config.toml
model = "image super-resolution model"
dataset = "photos with spoken descriptions (Open Images, Localized Narratives)"
train_examples = 101725
image_size = 40
crop_scale_min = 1
horizontal_flip = true
translate = 0.06
color_jitter = 0.2
task = "super_resolution"
loss = "charbonnier"
scale = 2
arch = "unet"
norm = "batchnorm"
activation = "silu"
widths = [96, 192, 288]
blocks_per_level = 2
block = "bottleneck"
attention = false
upsampling = "pixel_shuffle"
init = "torch_default"
residual_init = "none"
optimizer = "adamw"
lr = 0.002
beta1 = 0.9
beta2 = 0.999
eps = 1e-08
grad_clip = 1.0
steps = 9100
batch_size = 128
epochs = 11.5
lr_schedule = "linear"
final_lr_fraction = 0.05
warmup_steps = 1820
weight_decay = 0.3
Rows from block 7, named by matrix and row number. Rows with one number belong to one channel. Each number is 500 + 50 x the weight over the matrix's rms, rounded and kept within 0 to 999. All counts start at 0. Numbers have three digits each.
# convs1: 3x3 conv (model.decb.0.1.convs.1.weight, 96x96x3x3), inputs 10-19, a 3x3 kernel for each
# convs2: expand pointwise conv (model.decb.0.1.convs.2.weight, 192x96x1x1, transposed), outputs 96-191
convs1.13:438480523510394554479505557410437422453566507513472504452409496408494388481434501486507471462524465469509541450431430387501478437427488458473477568465409576462442445462485469440482571408539565503503476502542478447500483394550534469540455530523457427445416588564476564458
convs1.14:450491503483316493575697631472560486482456498468391422531582560412461477446370417545519506460420505436453521503481512487537498504568513492559477535350451576680484443422445525512552556567575521502465510486468488477500479531497512331458524571568383304418472506507594692566
convs1.15:469478523492475444506527473513605562478539634578429535453479478405510471518472549594482510492571409593481528461539536429494538416456573465487493507485607466545574455554555407511525397468481498505580428575530539374501490589515490530481464428512466543547541538461474467523
convs1.16:499499590482480476480492454470538455553554505517493588466505606522560531503571489512505493480516398468451578443377415455458501510610477436488442434453495536461538445490466462543440510485466483512448526391478466493488518509547509601424585583595429498516556525461563515481
convs1.17:472478478514498482497487472512507499516529461510482439494493493515513496467471476469490480481511496504488495487473459494536480479545494509484451462536508484481462470482491466497486496461468528490496521487493520468480510525493489488498517480519498539511580480505517520500
convs1.18:478459438484523496531497517485546475463594509487496515492411444459552497524504553508442523540575576501506526469475510463502467522560470534526444527584541508501455476451453449525461474537463512487504490493550518512515485526471461502546510531522463624524490342444521433497
convs1.19:536455485401466372460402475464467497533435543520445433460425529540598523580492432498479499522529523514493523460475525463511508504538536552592509485577563478371531528443409437569460507504547523457513587504532486437497464499459492512550468510492542467530513486471545539481
convs1.20:390416440545539547471437569558466522470614427503536461461573498525628604559575603560469543556533589444530487481451466468512497535551444497409564509411466452406369518451477518576483493494466412432447558511505404390478465489521545524584494491523458481497619509528476564570
convs1.21:523543490493436572516523554513494561572472414520448435468522606601470486578498443530463498451477593513548482485482510492535501465473534460475622563470457441559424562565582538484404498524597528532475519423520493544562537546555583424496498449422549474389444384501508364499
convs1.22:589500572506473484500478531540487509506453536525451537584445504432580444447508547519441561457445417492494583532505538483516451508530421406526525454448478507492502500482505547565468554571555505533437513461454502485498440589443494464421407502533549466520521447476541429528
convs1.23:488512490525510522485524497489540491492522477517498500532490535510555503488505505490492499501504516502493512443474456502533461493507461491509492494509522511530475474498497469505492461488491500510488492530510510513508502495501506487506512482521478493488529522533485539492
convs1.24:508555504491404488456433477529488551406510395461479486507457402459440448512512532504523426455330495518534615545596561506485537487506433446551486515478474467566527539606561444543463515476465415536524462412437470462559549659548471445469512561524576644567582594485410378453
convs1.25:517496417481489479472463549571404440564531540415537500572514495522449473369474438596541469499538581524508418487539441507537493544572485477405542498455626540437467487376542518532550520623491549472441596588572411525548474589437545485558508470486513466423541445513484504520
convs1.26:540449499509585463507495480448439545577445436510524589461432470540503490520541567530481480528517480500524493471323458476377495538599563461468438550499454499481521423415514481428536591585575508550520610589505460526513451491525469429473510457496471381482566543451497569533
convs1.27:488531485518470527496545491521524552481535479532457467517473495511526469502508528495468515494522505539518512485506510491510499541488443484484425471490570541594445522493480482455468450538428470519478503495475469451479509536497472466504540473528495581524516460576464524441
convs1.28:530481490501430469514464462559481487503502441492500439504424440489488464410467531545374560477397484475518428475564461486550512481464525472502544374512535453468564521458534520561535468672517465587478517613456509559425426566534459485498498440442491568417515498478475485431
convs1.29:573506484508557508563448526475501486500433463586486544556419574547436472482615510486521517478535479452527447543469529523466471525632527477494547503389574538455423523487466445492511473505428562483480519565483498548523481493528496527457538503501478477473440529513511509529
convs1.30:514488491462491480496498499472499531445502536512460514547420452470201491475414535495468491474559471486492564556483505454354587490542568495454511516490446518508444500425496479324442510503536449543444485436495550407529389575474506536470530554538590524483520550449576538587
convs1.31:540523516534555517553535530409516469459411449532376495467461566520522561518522511451535506486477476504377530493483542486475522508560461569477460552361536512499510522630447495512498553427517523431577517371549536390580545483528441439519457471526372530499371506523468492482
convs1.32:504502509504447500440528493453394416494430427538529495446553481482460505534533557445474482499424506468481537421438366558548442585627551464446354583583440517495546501433493491548463441618454516568551506450441387484445525551544486500568553518521519481509528504462428507473
convs1.33:486501472511512473496507489482520487516535502516505538496485518498537481470483539472484495496495494503488469416436493456524504511498534496503456459517494461493442489496480492500487498501479517493492513518505506501475498482492492488503493471501513575496620528494559500508
convs1.34:486480513516519482441505465434443515427531469498493416507537478425425454446579510485419442488420522493461573627567464372424557582324487432470506581487432518511416480539431474473480595415566506500472595549597472538534425506474500449528373511469526508504515557514486521492
convs1.35:484548476532472526475532444451553508449519412461576445535359578510315561501410531506527534507478494474491480386387494474570580442452602542586559494556437482520461462469446526507498563449486521515465519499472520527500549532504555500531509453487439507488617522553469631429
convs1.36:483503483505422544494489530503498522474442439509468414479430493440344437467397501437525465491512458467490480498425521475383536474487479494505470483517519489519382514607484501533533542617511464494496538412509486434465511523506431475493534470506594609509609366494479488559
convs1.37:516482436529516522479466537497507482537586472486511495553507472463543445559489491568460522495507589490472474589386510536553501547538507452461503460375506637525482532423429467527493472526560495530509566558566458525492468516491502399473451501495447481454556570509512470450
convs1.38:450503521452534465567460421497412507539509514519505450537523519532491493457441425486441444454522556492420479548450542505438514370570566504637488407520364516483553454467474445444420500369302529472459489492471612493432517461444485449471472544455548456560571388570498410454
convs1.39:483499484473545400515474439480450577452534508541555519434454531490568432462443444455484556440551540455500467483487609489413536458523462482489508558492466520624471497467505475436533505482525458527496494635461504492500384435492435475429434578429478400545547448484572540518
convs1.40:581540575524444517533492547498447496610495610533426520524482461720646517443472425495550475548581417529468499490505453552510507450501562642469545575434566580434507517519478494550507499544428510480502525550547491466492586565503554529464511527475482552461538386493467489465
convs1.41:494550480467477488487554513465530434427457565430543535471414518503551441497553481509473524448497509529530457513500495498496476401598494414515519453607499509557530505559504490544498488546450463419506446442519490495534443537482482517473552530437416531544436501540463525528
convs1.42:473501491485475433471508492428433459463478461527533491393541531543538522537550503490537492488506507541510481347448454482548515415523505478469539406450553506415506547481447550560511581536461473480549493489492493482523480480502437446466455529575450529538552466461402494498
convs1.43:520501550523418558519524549537545487478475424527496455568506510543470494522442542531476533501477509521518494501479521496496445555362529426556534457507502407567550482451546512524489560619496518571514472567463498558481509572529523534539559453492516474547528375474480522494
convs1.44:547485489503575419478476526464491565441291411542501444450497508487543523567514488531580463486593563549538532546413522430496548510583421537520526510410488489531489491414476519443511508514528493567509457492584484478465475445527531500484570448481481455491434504558493520491
convs1.45:527502488501508448519541496423585561490384482489544522534440533437492461521460607524545505454575442526512497531440540529486545522424494461565485486379569504527421505481477542475501454450457437491476458543510464489463512441473503434474416442509403416492446556504527473492
convs1.46:522547550443458413499449460401404460481506479461586489486270510508583493487640334493429553530514552571529508487343530498515454472712480522472443496442469504465517461610536544555523550441499537431465470514500485498434526510516497466481476546521489489504483487535501510571
convs1.47:476471458444464509512514500548542432511483546537451538645450394473467582391510561526456460414493524472499503589494443496555487378535642414470387314420517417417452549576469519558588536578572516465451498485462491494481516417518544488439487535417483485437503448409474434514
convs1.48:419434543406416651545611441473541526575527430509433445406593524545582519482549525548456521463494534477589516425575483517587523520390531512466462534406480469518485506619515512466539474519472460487453618550416522526520509525496450522467444504438467441556425371546486478433
convs1.49:532498545435390412554580603501451517537504526487450434572480474432478430506490480499535484453429443537545605481534518485522469477430463458425544551448361478597744535603599505425500480376514498514399518542599445519507533489494502490509486462457552448463488547489447462491
convs1.50:479500466502505493471483475520505487502507459522492418519513529499510517475446486481507469507495526510510525484471502514509476480483488492520488472518524476532479491473509477461497443447504474456478491512455534518494503496503507484508512473535471465511536497491502492471
convs1.51:523524515483492470506467498489476493483538417505545452470477585462439503514498471497479490517518450442561472538456505513490543458544507475507503467444398503477427490437533548510533504511503568502522388358366486462468479475537441508470520475513421451553467356489497433459
convs1.52:490353521547670486459466571487543494549373441469547533549508494446522377482448526483491480481532526471422494524438450465350533539657521544490571637577491405507558443411536513523590502598539495514472521480540479551499502504481488547554549507514512352465514551376463476550
convs1.53:479447488540427437484419503560504418622498402600537432466462476556514486513492506508550500524529464527509468498503467506522490500484458522441479515487404523560487419438569430448538368449508519531377570452456544509426507498518558463534480478556587461478620438498557485436
convs1.54:493583526646618428445487521492493518418429507550534457459608522536494515556579553444491550440547391470491532476567511487507465457519507510504403504548447528415504560574553494620545442444495556527533416403511527493498568553426445515486513470451509559505490487435398492412
convs1.55:574507520518490484594476618580594441490503493440474487581448563565457484479454542542468505498441493494489465481528504506511472551429511484477572423539541454477502548402522531536504490585533476574490477509473431575464512547519469560540529488515544542524566607553593481533
convs1.56:531484456448396510517394508620387489600542432532550418496473433482401485475424496575470541484416533490462533536453476539517430535543436492497498415561583583510526484407512529449479442448521477462545495510531486427550426489500348544522486511465575522441585520428586496423
convs1.57:511506469476528463516505464472526577498496504513538488570541345533459414626381447535529490497400463494446531522400516502426512558463458543491497523552484498550491418571440499552474459504528536520395535497457528526444537445544528531542529508479499458381523504339500449349
convs1.58:474518492542427573555526549483577455457560495530553535504524538503493474472508582462491532492498478559530504491514532522531481381353581441493569503419483527442516492581584452561483355515415520530446513599480492548533474510501526575519520480445451537516529494527507504481
convs1.59:509532445503500490567524546501436434541439510489448463462639527606713589512636417455539495561536506501470589410508489512556557501625425594493471559415477500491503552462530534561476536534531477479510605513496527480531473518477493512500495554584477526415564504559506488493
convs1.60:526505466536669411501560421579612419538537455479581542485544517431556516522500516522412502450556499509532340511581442481488505524451585470589494509531431482495500513442590522446515488481481566527516598495430530528469421569473504447435494468406519430333552524279539593353
convs1.61:513432430424435445500446457384531528485552445422511490446504551501471456477473479530512440455510564501491464464509405472479529464457505441515389374356432449397426532548409577518581526467551434358451523534522506496492454376497475471523430402476496482429439520475493597525
convs1.62:526439482517462482487504511484575560529482496510545360479533531513449471557448496590486519533536520482484514535468470517491535541465466520490453614556505501508485390603504498543469504507593478443532572564520519543550564471551613426495486461460565416464550461432548489473
convs1.63:520481467435485487513509477489543535467506524511462465525510507440449512512392426555520501432500495494484464533488438503449474526509499486512514479505560506460464477485483544575557501501456510483462399508529503439466564377529581618569543487498514519512330366525574556537
convs1.64:471458444481435502530531498296413470464322365580383420445496500495501486553487473435475449432421484528400567467486565464603478467610407511438446491405469530556419469658527548569570570406546527365490493317437557450501510454501493512463483515457442421508499460476504499466
convs1.65:540540497476443489513504572483432485493551489433617423446521510514575506426583444457584515558466555467635434474524490488544513544522509565507494459455507502502498510530550623517528542566538563524526443478519443524484524446479473475485493486484547538465507521511469508492
convs1.66:406438481454441505440398479525470473522522475494482495476483517528504567492517516400520539522488461527448499431462473542541506486545557404448421376423478370484558544498544502531532554497496513493521534462507489417444572503508582594468521569529428464633509493485558321497
convs1.67:506514521452496476566481464588498525565566536532514449532629569570640479554493524568523504544521434498486576512526519490482473459452459543556517469377415501467513489544495486537481409481520542582525411413425581549522557557525472428470534477539422495504387428404539486504
convs1.68:493493507493463619540533495442468493530435429489475472505503502578539511516570533486460455497495571532521538430545422549566475497511509495521464443514518542562442543467472480498515533427432550468482539516518561535533520480513565490501547505501479508469519388744471642486
convs1.69:481498476455553506470479487496467568527536415466386460488501531520612506497510422484522516500476588503438505522549485452541489477609523470548581538385605513473513502556488515503476467491569502442497468605553469516493513502541557530509447552452488494507506508452570535495
convs1.70:573684544512286544519577431473472483522583490491523488441495436549566549447520457512472541476448488504466450449460507510480447531481546585627522383342521633543446514350499502423475578522591521483493456534515535527484448452522475421492582576522509663483562367564540579440
convs1.71:471406435538595500544465530403495470518545471500471535471467510494484438370468486490468558542511421469414393475447506509601535544533595467472477508527431559385420520520471468509508472582512512512533527422432477503422519369471517664604561492490408491471599520516523570571
convs1.72:523478449497442389501477468571527366552469488428508464434541512504579507523593492473495499514469528514492533481593447572577519453517591508485498420436499437447534595428531537609512455625531500531473461515506459533506480630490476557529466460516541524448492514465416504513
convs1.73:484520467507619451489565514493462439359543582554544536490499429278625606522487490529493509416455434445543432533529441371438475435453499484499563533619541526471524547519508522545530552561492526459474538554497512536510442461462403376479399468489555438521463376558571455588
convs1.74:585543556468419485480442462544522551462521510549520472577520495397518471556545495514494492472552592511512537595595588402425515394428468508485404517505540430432513470535524420547511469529501496478498497530510570498479504482476421494499523531552531554563454536547475482460
convs1.75:522499502507475448495501476638474417540570452570484406498556536504567501510560516562486511481465549452478538510452484496473502513491459498552499498538499525511475397465551423465529418461560480491512434581546517492483466558520432568529492536530579600421598585448545510423
convs1.76:474516497462441466501449424428552491510540412418551404495467553478321422487419397523523514515386583436557455529452549523404437523535457553424556487428471543508474453463387518437384503433472461478509522473471447529492509478493505560524603574547404553499460476555414427429
convs1.77:515563449458533499447489491463455511441545487506409490554474509457399446529445445408605536472513462507443535479532448532475535503508541509569472505591530429519502503514488538422427511284470493536488519470502574514459444643479532431473457496538515542463544517480564514509
convs1.78:558507463497583439524497485602398503506474428490513502549526492483477516557485561560460477490436512485481555531397430548487502508351525437541444374531514538368543544457531495562521405569534411590522427591396456475491455578565463540591518516484582533512537679465533503488
convs1.79:517527441473458510479521410440584397464511554515496546440430576481441524477456533532523533550472542501555489506487530373532462500467619534493488459511413478427564423402538467446499496518501547415452550577514476530471445480493540643521516465442463541481551379427448460494
convs1.80:485528515478459489451419504445507430487497503458504533508402473429337486406372508474473478479521512516444641446503493430481456459496479425544535373446558490436529536407482463383471481407504478482497476404523442460518437507483446510503493466526487539459461516401472410546
convs1.81:556410495423543438463607498511532378460568458445578469462468508361376489424505479563433582491484523485546421498562444566558506471455545479489526474536483530466571518466524510544544456619481465589445402524473433514472426569495504612532571508436474525470433439446423546471
convs2.13:490424463522481471435564489584480433487488555561518463509480402536455551479506447583537508396389508501553516476398522526525493462473541443541549498490470479624460499494525534503459484462476510490502561540456579531636539524500526557533589395515506529479526495500536541508495594569508438564
convs2.14:568480585464504507551502515408460559455645526481523493470501454518473456468550562497481563419505506562485512513409451438500506552482529535492567505568582432505381539566421557512523499505545458485464474491512468485403563472559493536495511495546426547538612481495442541452475517580544474500
convs2.15:550524470528502572524478389553578486578513482494585479447474539576413525499441519439571500476519524459448527454543488535513491490514470572484466498427487507454556415424545488512501578511544529384615505552455515615507584432492453478510462472543421498472519531540500486458468496528496480435
convs2.16:555488513535496418383552496563551489428518521537504517384464503426546502475474488593487569547526456533429621386535490541416513515553487591456399505533522607555456517462456604541489497514525473542437488573540562577431563494515437513402505456478566454527472618454556483438566500627563494483
convs2.17:511525507590502522537504507518496434546506467541557501461538491532527526579470534456511543527569554513535506520552504454520517409564478459521589524498527559468518542482477560524482502496433506436565487548525517523544453496471485503482510528544549520490559568532520554511532529579456509520
convs2.18:474579542539454470507453422518528438463480437392535517452543579463466532544579538561450520501622475535555508460492569520473454515453572521522571503425541599491550493498489511457475496517469502509508534546522461480535483519524533442459499568467516514460543529476499460537541535508471654484
convs2.19:491622503543560586443433473472436453398482475484546447527470480428386461526552457537490500426513471426425417618475516524462530454382582450454521429415402378469627541476547465496485417539482492411528499491528536391520412526394480489507528523459546563464494433414623408519380450413446565533
convs2.20:548463476563442465463492441472477576524498513493465474582522491470396486534510555522589288585529532463355540407576458536550526543512490598449547493403454463523555422430506433446536467482456513582522607491442507489505520547552524450475500502515486640459539547391470478600408608524457501394
convs2.21:429481489513501511548545523504484410494510490438510548514431525435424483503473461463467541410489481485583513573573536517530508485399455539533512512494386444505547527500536541517451521469508465516528510449517517558517457569518519616485504476451440564490381419420608468457538508574551532492
convs2.22:505463504497491530548554506542471466546487496482430525523536480509511541529507498588485425343525562585546515525541480505546530502431468460489616440432454454517524526519501504500493489503514539411512491456477489480469522515594490486476523544512416479498517488507526551452640437473459462576
convs2.23:518504525579502565550518522525469438558510512537555524461524468545537526546456540445532546539474568537550494505488495453493530416509480482491592544466553507453544488476454530531480475487425509495583464561530523522536435483470479487544544487542559511507549572532507546505561513559473508508
convs2.24:523558614527444538548435407376492572460412450460436440442450521376490441506595613502428601538443526510356506471494464537584529531384535580462597487472520543524596494488570408438490446504424466509511525512555456480553452543478566490448556439452539565417469545460545475541381539472480473540
convs2.25:540438556333588485509535497428410547435601547493571495454454491479550472519516501439481571549538452494586544571522487471591508520446530551524565510588396484574397564552504552524454573514527527473491470428495530579499533438468447520574473500524472519542485469582514487509502504491485473387
convs2.26:496464533462552513411580499517516455519517575519591561436449445454532460459513484472539488528397555486552523525489552442515535497501506501451491495522481476527462572565568533557499531549556528561482468430483513527500522478519456465507446423514471501503561514540513480453483466457467389524
convs2.27:499561510550507540587558504501494463547517524500540516484516509551510551544488521503468524530511534522508521487423490467440499449480534531491592539462527500473512512502498569500490520514446494484565500589511536502555503520473491515510556514477558489501561542508562542515575532568511536477
convs2.28:505540479485538476456437496478411365508517472426475526519513466537545489529537504545391488462487495496439578549449458474522481506470499483550514517555494488505447523490552437472486670530552600484447508533488488401547496503544526382513506486539494529560463468578472521466575503587408514535
convs2.29:473530569503528508571448498458538472489474508476472520521507473566441491485570510478485461484543531574414488525443522494485523548451479434466434452435494460426520543515513424483539465549491573508511505418442474552491473531498514431383523490464460512506564515548476446521445506431510511579
convs2.30:505502463634533435467521444509562487413544489647566478450531532490475523513411499517542477574564493489401600455499550535440520509624427545491445535430604618533497535526489504456431647467590438531468603516445487508554608491565525507449480509482508554388538607528449455436324537600479462401
convs2.31:472467494504479524516506413442492573502498545409403523514580461521451518421517448437547467539491464595588479490482480525556569491545481471458380459405586506462485558499471428452531489596513623487495469414467456535522456506442498420455592520425582509589594565454451467534459530515513536441
convs2.32:530506532399534435560442475496464501557523531443445506480563510469511477487656507442481584553451539571452404582430450481440535520409495584516608527552431394452469573497550472529506461453411500467450554396423446529577454510470484546486492490488502576626493491543490481586483437523466478515
convs2.33:515553507576516541566535501519467432553513462522557525464533463533546521541460507451497517548584547533545502500588512447478522409550492462505592540484535499453546486483486554539487498498433503489564472555528498513520456525475481507511502497536556514485557572526497546503547502516455528501
convs2.34:557575500576418377428642612574592597434562474469462450528500483448556438508516504650436575463507425602518511396452535561419517495472512548564430505607588606623449530473350515469446498517444544652450497571598481499435465568537511517469430471499533474545496482517577493471593475549507462585
convs2.35:505463484521515536554527585509514480587504495547562513469563487524518526485453508430496481531485555556604507526521457489528520459573517497475547585438560512446548534505497522504530503502469491613533478540511470530537513498540498593548510506510557508515578560526438540493497504573435457535
convs2.36:528576499500527508462524484478469513515489471524477578498476544496501527523473533513431523455638533522494547480598512474506479487542523504519440507514508463510464545548499476492507464518473493457536522554480534451470505484442522475428385549496422488481470511528544505528528538519463568509
convs2.37:480554511555431481533527465554574428512465479461453451462436508483417537539522508544430475485535473596571539429498543578451493532480556525483542460486540561505591471388435500487502496520499595522485536595518426469460470549558530369435466509460488468466547498516524492466571499516541550516
convs2.38:491607447494546479579542434520529481433544494492589421531559514544545449567512402461543451477533450499441510609513513489515493526518480416497454477549560571574484473489537525534543525458492492476462527436474557513569498494540461462556451548600537526549563474496503551578442485488530596579
convs2.39:442480528450509479494540398485474557535536500495449495553522481540529496537531515499528421425464536528432514548531415483501519508491447551413580505412471467446531512490534575535510563483500519577449475413470435533492586559654549508600468440499455535525563640559392566464505428529590499484
convs2.40:532542488486502455538427472513533462526506460503412504415565505545472481540464441510484511466501522537528567519417397515621543472481459404496418440475457600433504580545482559436554438597488544546532445559470480602502499470397474439412601505501498514541463497498537471542473505457472579499
convs2.41:419490498519470549476575485533568578602459523476515530540526482478612526395588461545451500471441496617462449431497487561470557501466466470535418482417521541426490515552479401474552547465424521510532399487600380552507420563502468491458532464420528453509447526441502440478508535585517471476
convs2.42:533477524548545504499470422463409581449471553511617451501519490422499497554571519450554488536519472469460513409469484534473486536557531546496571505524424531472488550515548387504484488418451489444477545497475477487535551519509508455458542490538439539478585546475432417495437567614471539506
convs2.43:558509533461560501582361546452516398441486490504527571441454497522434550503517527379422412537507527443539500533526452461437514515559520547457545507504442396460470495547535490535557462543545488552529460527492531485473568382543485534561487541447538430436466500559561521509586508479407495539
convs2.44:413458467562597527456537513572556411458456553646496549555522466550469563479435390526566547486498500532433513509484568418442451478508513504479410471522476369507422507495522408537525508484533520452559497504515564469527496412447457388482538521550559462472499558539496452448448492431680532565
convs2.45:499472490543488536469511546551502430509473519533525502508534460508468452471429534421464454416540542523474447523550495500470520481522474429445506474565488447533453535512502545493542488528468507475485524497477511443502576468579502383506542523585439505559585567577470499509484414513505502547
convs2.46:507398529483570547658486489459446441480445473590373448483459522492469524462412473544600462615530554586574463474474565493448494565452484502481463526579641400476514493501444545465584572522559395515590475559474551458414519512404510708431476537510544540584473542472398545492522532406521461439
convs2.47:559530476530502485579481385540521496470539477530564483512432525510518545534467496474511377478516488541535553432518512481542482497570498503473412489455616591518534545518461513476539530553548576403498550505488521457450540440527530459489483529495482421512584522518485455469509552511454537411
convs2.48:443481483545457506504547470502491464572494502461688489521484501505507532572519465529456521472483447475450578510461527519486511495470460510489269488441551492535477560547513445517453554501514565417470522498550481430590476563500471324398488515478495532466428439429530469438498531544530523532
convs2.49:529445492471489547505524432528424500478506509535490542493605525476480530499500463461472475635521589476519492488511527516484531467396534516447450492495479489439505585465576595508528522409401483393509433482556437475535458498560512471528466458544385524446477522482541461517403342402566528563
convs2.50:502522519553502544565546500499477468515488495542555497470491490530544531551460589454517564529577571502501495474536511449492515442533503537503549547486545547448549498489443541527467479486417496456558493526524525542502465460475495509507516530561540497511538555538485564523536534558494516536
convs2.51:536487491509517547575574460421475541472487473489690497455428478414478430515549513409555502465525524474497626510511541474627498604509494481512570492506498496502506520578463467501509570566464498507551514412430490542554393539540510529423530484560479438549542484417504575497522508501472503468
convs2.52:427450483518492572454490514566490462517492529520543563426591536510441505484489472418491476615429516470603419527480518535449493486455460485431411484428502514449520558483559522503581505483445518546463468500479489477543508535528532426413424516549508531499484550479545479456478405347506491511
convs2.53:518532512501420535512520492517507495482467568464454493486592489506526542520553478552522513471536515519481457472563553507502527457483443456523444456486520484477512513500455524479456470507437564541476528441504485488556485567517539444499464530535567563575532528488522489507569457533565510608
convs2.54:556526440441549518590544566558661524461567508538542510519544503607539495491495513530470522534512493519431540490488558451486510521542398502550530507537472530479416533555469585511422541499507503543554488504459470560541527432494431576554468560577490585512566439551480451517646571480475504462
convs2.55:531514541428487465496523493482564501371501498484361475506518498529446474432470501547356451578481486527573546567478437538526526462441552493466490486435500558405585512498558580506506430522525533606406536488538514500539549497568439523568560502522542505456547605449490532518585477488510503486
convs2.56:481494445523508555465418566513528460484476488461497493489437504429501439507483545448520466568524553412350444456474514479473445577575479609564553528658378551495516444424510493516492384519509424372609386567437465630499436507412480496582532454442482406472456466411501493511368618441436477418
convs2.57:455491560493428522538562471542563509529518507457539534579510468558534605455584548432537576502450536465545476451584513520424424528495481626504437544502392494442516484509485584501534379498508482518491490521549492584665564466545591541544500472447590540603597553537527538417560508567539489527
convs2.58:540540485452516466414500423474452449498525483475476503577422502514445429491409493412435519590572487522435554563498536493499525545402590588497494527549539522572502494515543524543459516506504513468509539495464515557509494447496422481531451509516492513540475470497510481509494554545449564455
convs2.59:464582520504538491561538524484422538415525508476440439500553532486385546523514416566613753479458419482566472557494481465453548517419513439440396424555556440484503511535486405513587442455482469689467394532497574554448521518459480519538530524557554470565454478428528477430510393387550586472
convs2.60:503507529557510506587548394502556534542499507468503546499618468454578534473480483521524464480489536557552517507534431495441503512558394535503496488416515615386521478566435536496552516497462498563510422409538418615547521551570524563525454487482429513533457502498425538504421466571519529479
convs2.61:502435435535530464458476518563555505536494494588550528441469521508518519502473460467418471581563479514496498439471543505459454520624545520546409555526511533501432550473490494491494521445483493420502482588494473445451533470480479497533512516457483454430425485556416446470454498566503536448
convs2.62:517496524488521498531498423479575466460485552498550573373511477528560547486488501408526508512508524541480561535523507419504511458530452619493430496453460435476439545571476487535502509529531483527526488438516533493510560413517502499450439498468462482553380531549514496466457467522520524554
convs2.63:360477468414512502475538693573608473618460521554424463486398464540534473541494530492464463417508537429601475563523514531522538448519454410475470494436450460541524528468484629504448545503523502463507437441508457498396433547610541622620466565428503439489517499459492628456522467480547448482
convs2.64:530517546548462568550525519575535559587463554555549505548520485466503527456541488471567407406516517555563469482494518488571509409526484493598350483453555465477382488505472403492441405440435455385596492454525466542604482530406521492420549543507475414525434526533518484504489504510522559509
convs2.65:553476479499499464424534478574468615465568459530543467540496529523501528532411500528483499700544526513488558442482495543497459593561465540550328525498510646420477523514455479431530611462500535354563593619525491490518483490582483428454517488600482519490523540457431475484439695610486512431
convs2.66:497482533417533489512525502480449554502511479516488437477561523437532523529568532532482537518553458492554506586460447546471493478529544426543591477528535545436500488541475559484564488527412468597465531519477476497497461567513521497472478555530464481542572471430484543520487517511467571443
convs2.67:441498504413547561494534545467518465506462522478561517477455444452529469494502546494393586465508538511583468569485579441498508512326573543540443502531367446508542594477516519558413533563511443521486395480525493533447487473458477591593491520387423391508430462516573490512537344478532498491
convs2.68:487432474510557503532540623452477533450489533477457468484559495507463466535459463506553510510420467531572492489428471491564495461528567437466589518507545500520515425504480512482495488519492489577522532525495522478523536464482505484566577510495571494560524528500503476557472533623505468531
convs2.69:501476499458504433580458628444486493575491440453482529507400510550504468490427473439396492442549558518440538583504428521465488498439522435510449517477455435435553444514482557502531549453473508536513451477537476479505578529575469599519433540481386471541364500517411606527529502448496541564
convs2.70:394564541522506502509490570467559485475472513447484435565418503535479441498499513595507517434528464479538494476526507502580538469576471435456554481484465476554487430508469480502502424587576510647632533519491450513441519493480530515496540530455493548497658526517514521449527558501488531460
convs2.71:417535389520457453482586558637578462578539511518488497577447526513479545500507512512497416563545409530428461424489578561375504473537467524439480523426512429492549389436525500521481485418534465389471428499565479452550476565483481441514458514425628465399464604430541514490444509497440542448
convs2.72:464517471548505441422447479540404477303494437447524434503500549462386483587496441457533577539533436425473508503538482577513481473465550474480455495570500530528549463484559427464552473450515543527485528526498569457549465467513491456566548539531556522520490470401607522549503567482458535535
convs2.73:554509495423487523465473457499471491498511504478487522545615462590475482497535530593518358475464514607622402493498388460471490467518533508489666516563501511536531536432496627513505455563511527429363519502544502424445536414506545517627568449400447456505630518627484467618560393444579464436
convs2.74:460487504587436455536429462501527503480463475490473484577580506578439458510459523508477487519518556573434481450513505505488474508527496500436461497467562521481539455480423447467487418512492560480555559482523445448546554508545548437446503496509439572448481512533482421541444489531510497547
convs2.75:467494466498515426470497489469582532446509459470428501540453527559482461476463502495535577523484526465498478480505400553475459516464525621460446572523489657499479470498538464482560544512542589588454492563502497604535573459569455500575528432534518455494459520505496523508459596512520491406
convs2.76:528549528431556521511492497463598551552470513568463486574499473616495553545569496517502488401501520473494502558478431519495510496507486516426732472529525531585523533473480522588520438554478490341435495528423622513564580398465531412575522477426477449541652511604519568519620430407396475507
convs2.77:459510449456464457405547508393536524397518530554523511532508530525487451494447515449450539570636491531550551564513543491430489513543512553464549491490552643513515562548463573482432645535507496524417496469540451511559502550545517550576454545443520527507488562422537537558458455636512541464
convs2.78:528456506545565459630492489526566443385522472540580489406458493521443468468434501442547419493421536450462531593444466483476460500544495513471479514460432490454508473496555504536538509469573430462456531426461555529486544445548445559541568477587439531518511539452440532454520550485558493525
convs2.79:423576450516523519528537620408593450471407458473544485505417540349451417517490511364510514483477516451477523537468447620550491455541474526406534527459474498413637437579541493428617442548481310573572502533448550529612460454438573618577540489396537419588460595426547536681393573496425540491
convs2.80:564491520537480486538367541403513581492453496503483526479464475429469518467549523500463577562487488465418503458458473537499485559535485475626518502566539538478388559531489435472519481445435466579515412492519438505443534500509498542493495520508579449511363511457531477503474525577416519543
convs2.81:509562474439571470518467544453515590529607463412478476576481540615483487541502500474419550469519469488440588499435425484500481563471524500588456520546548597593426449517562410520535672464530542477455518537399506508544524424580468384530508501599517377522529500567489550462504582449416514494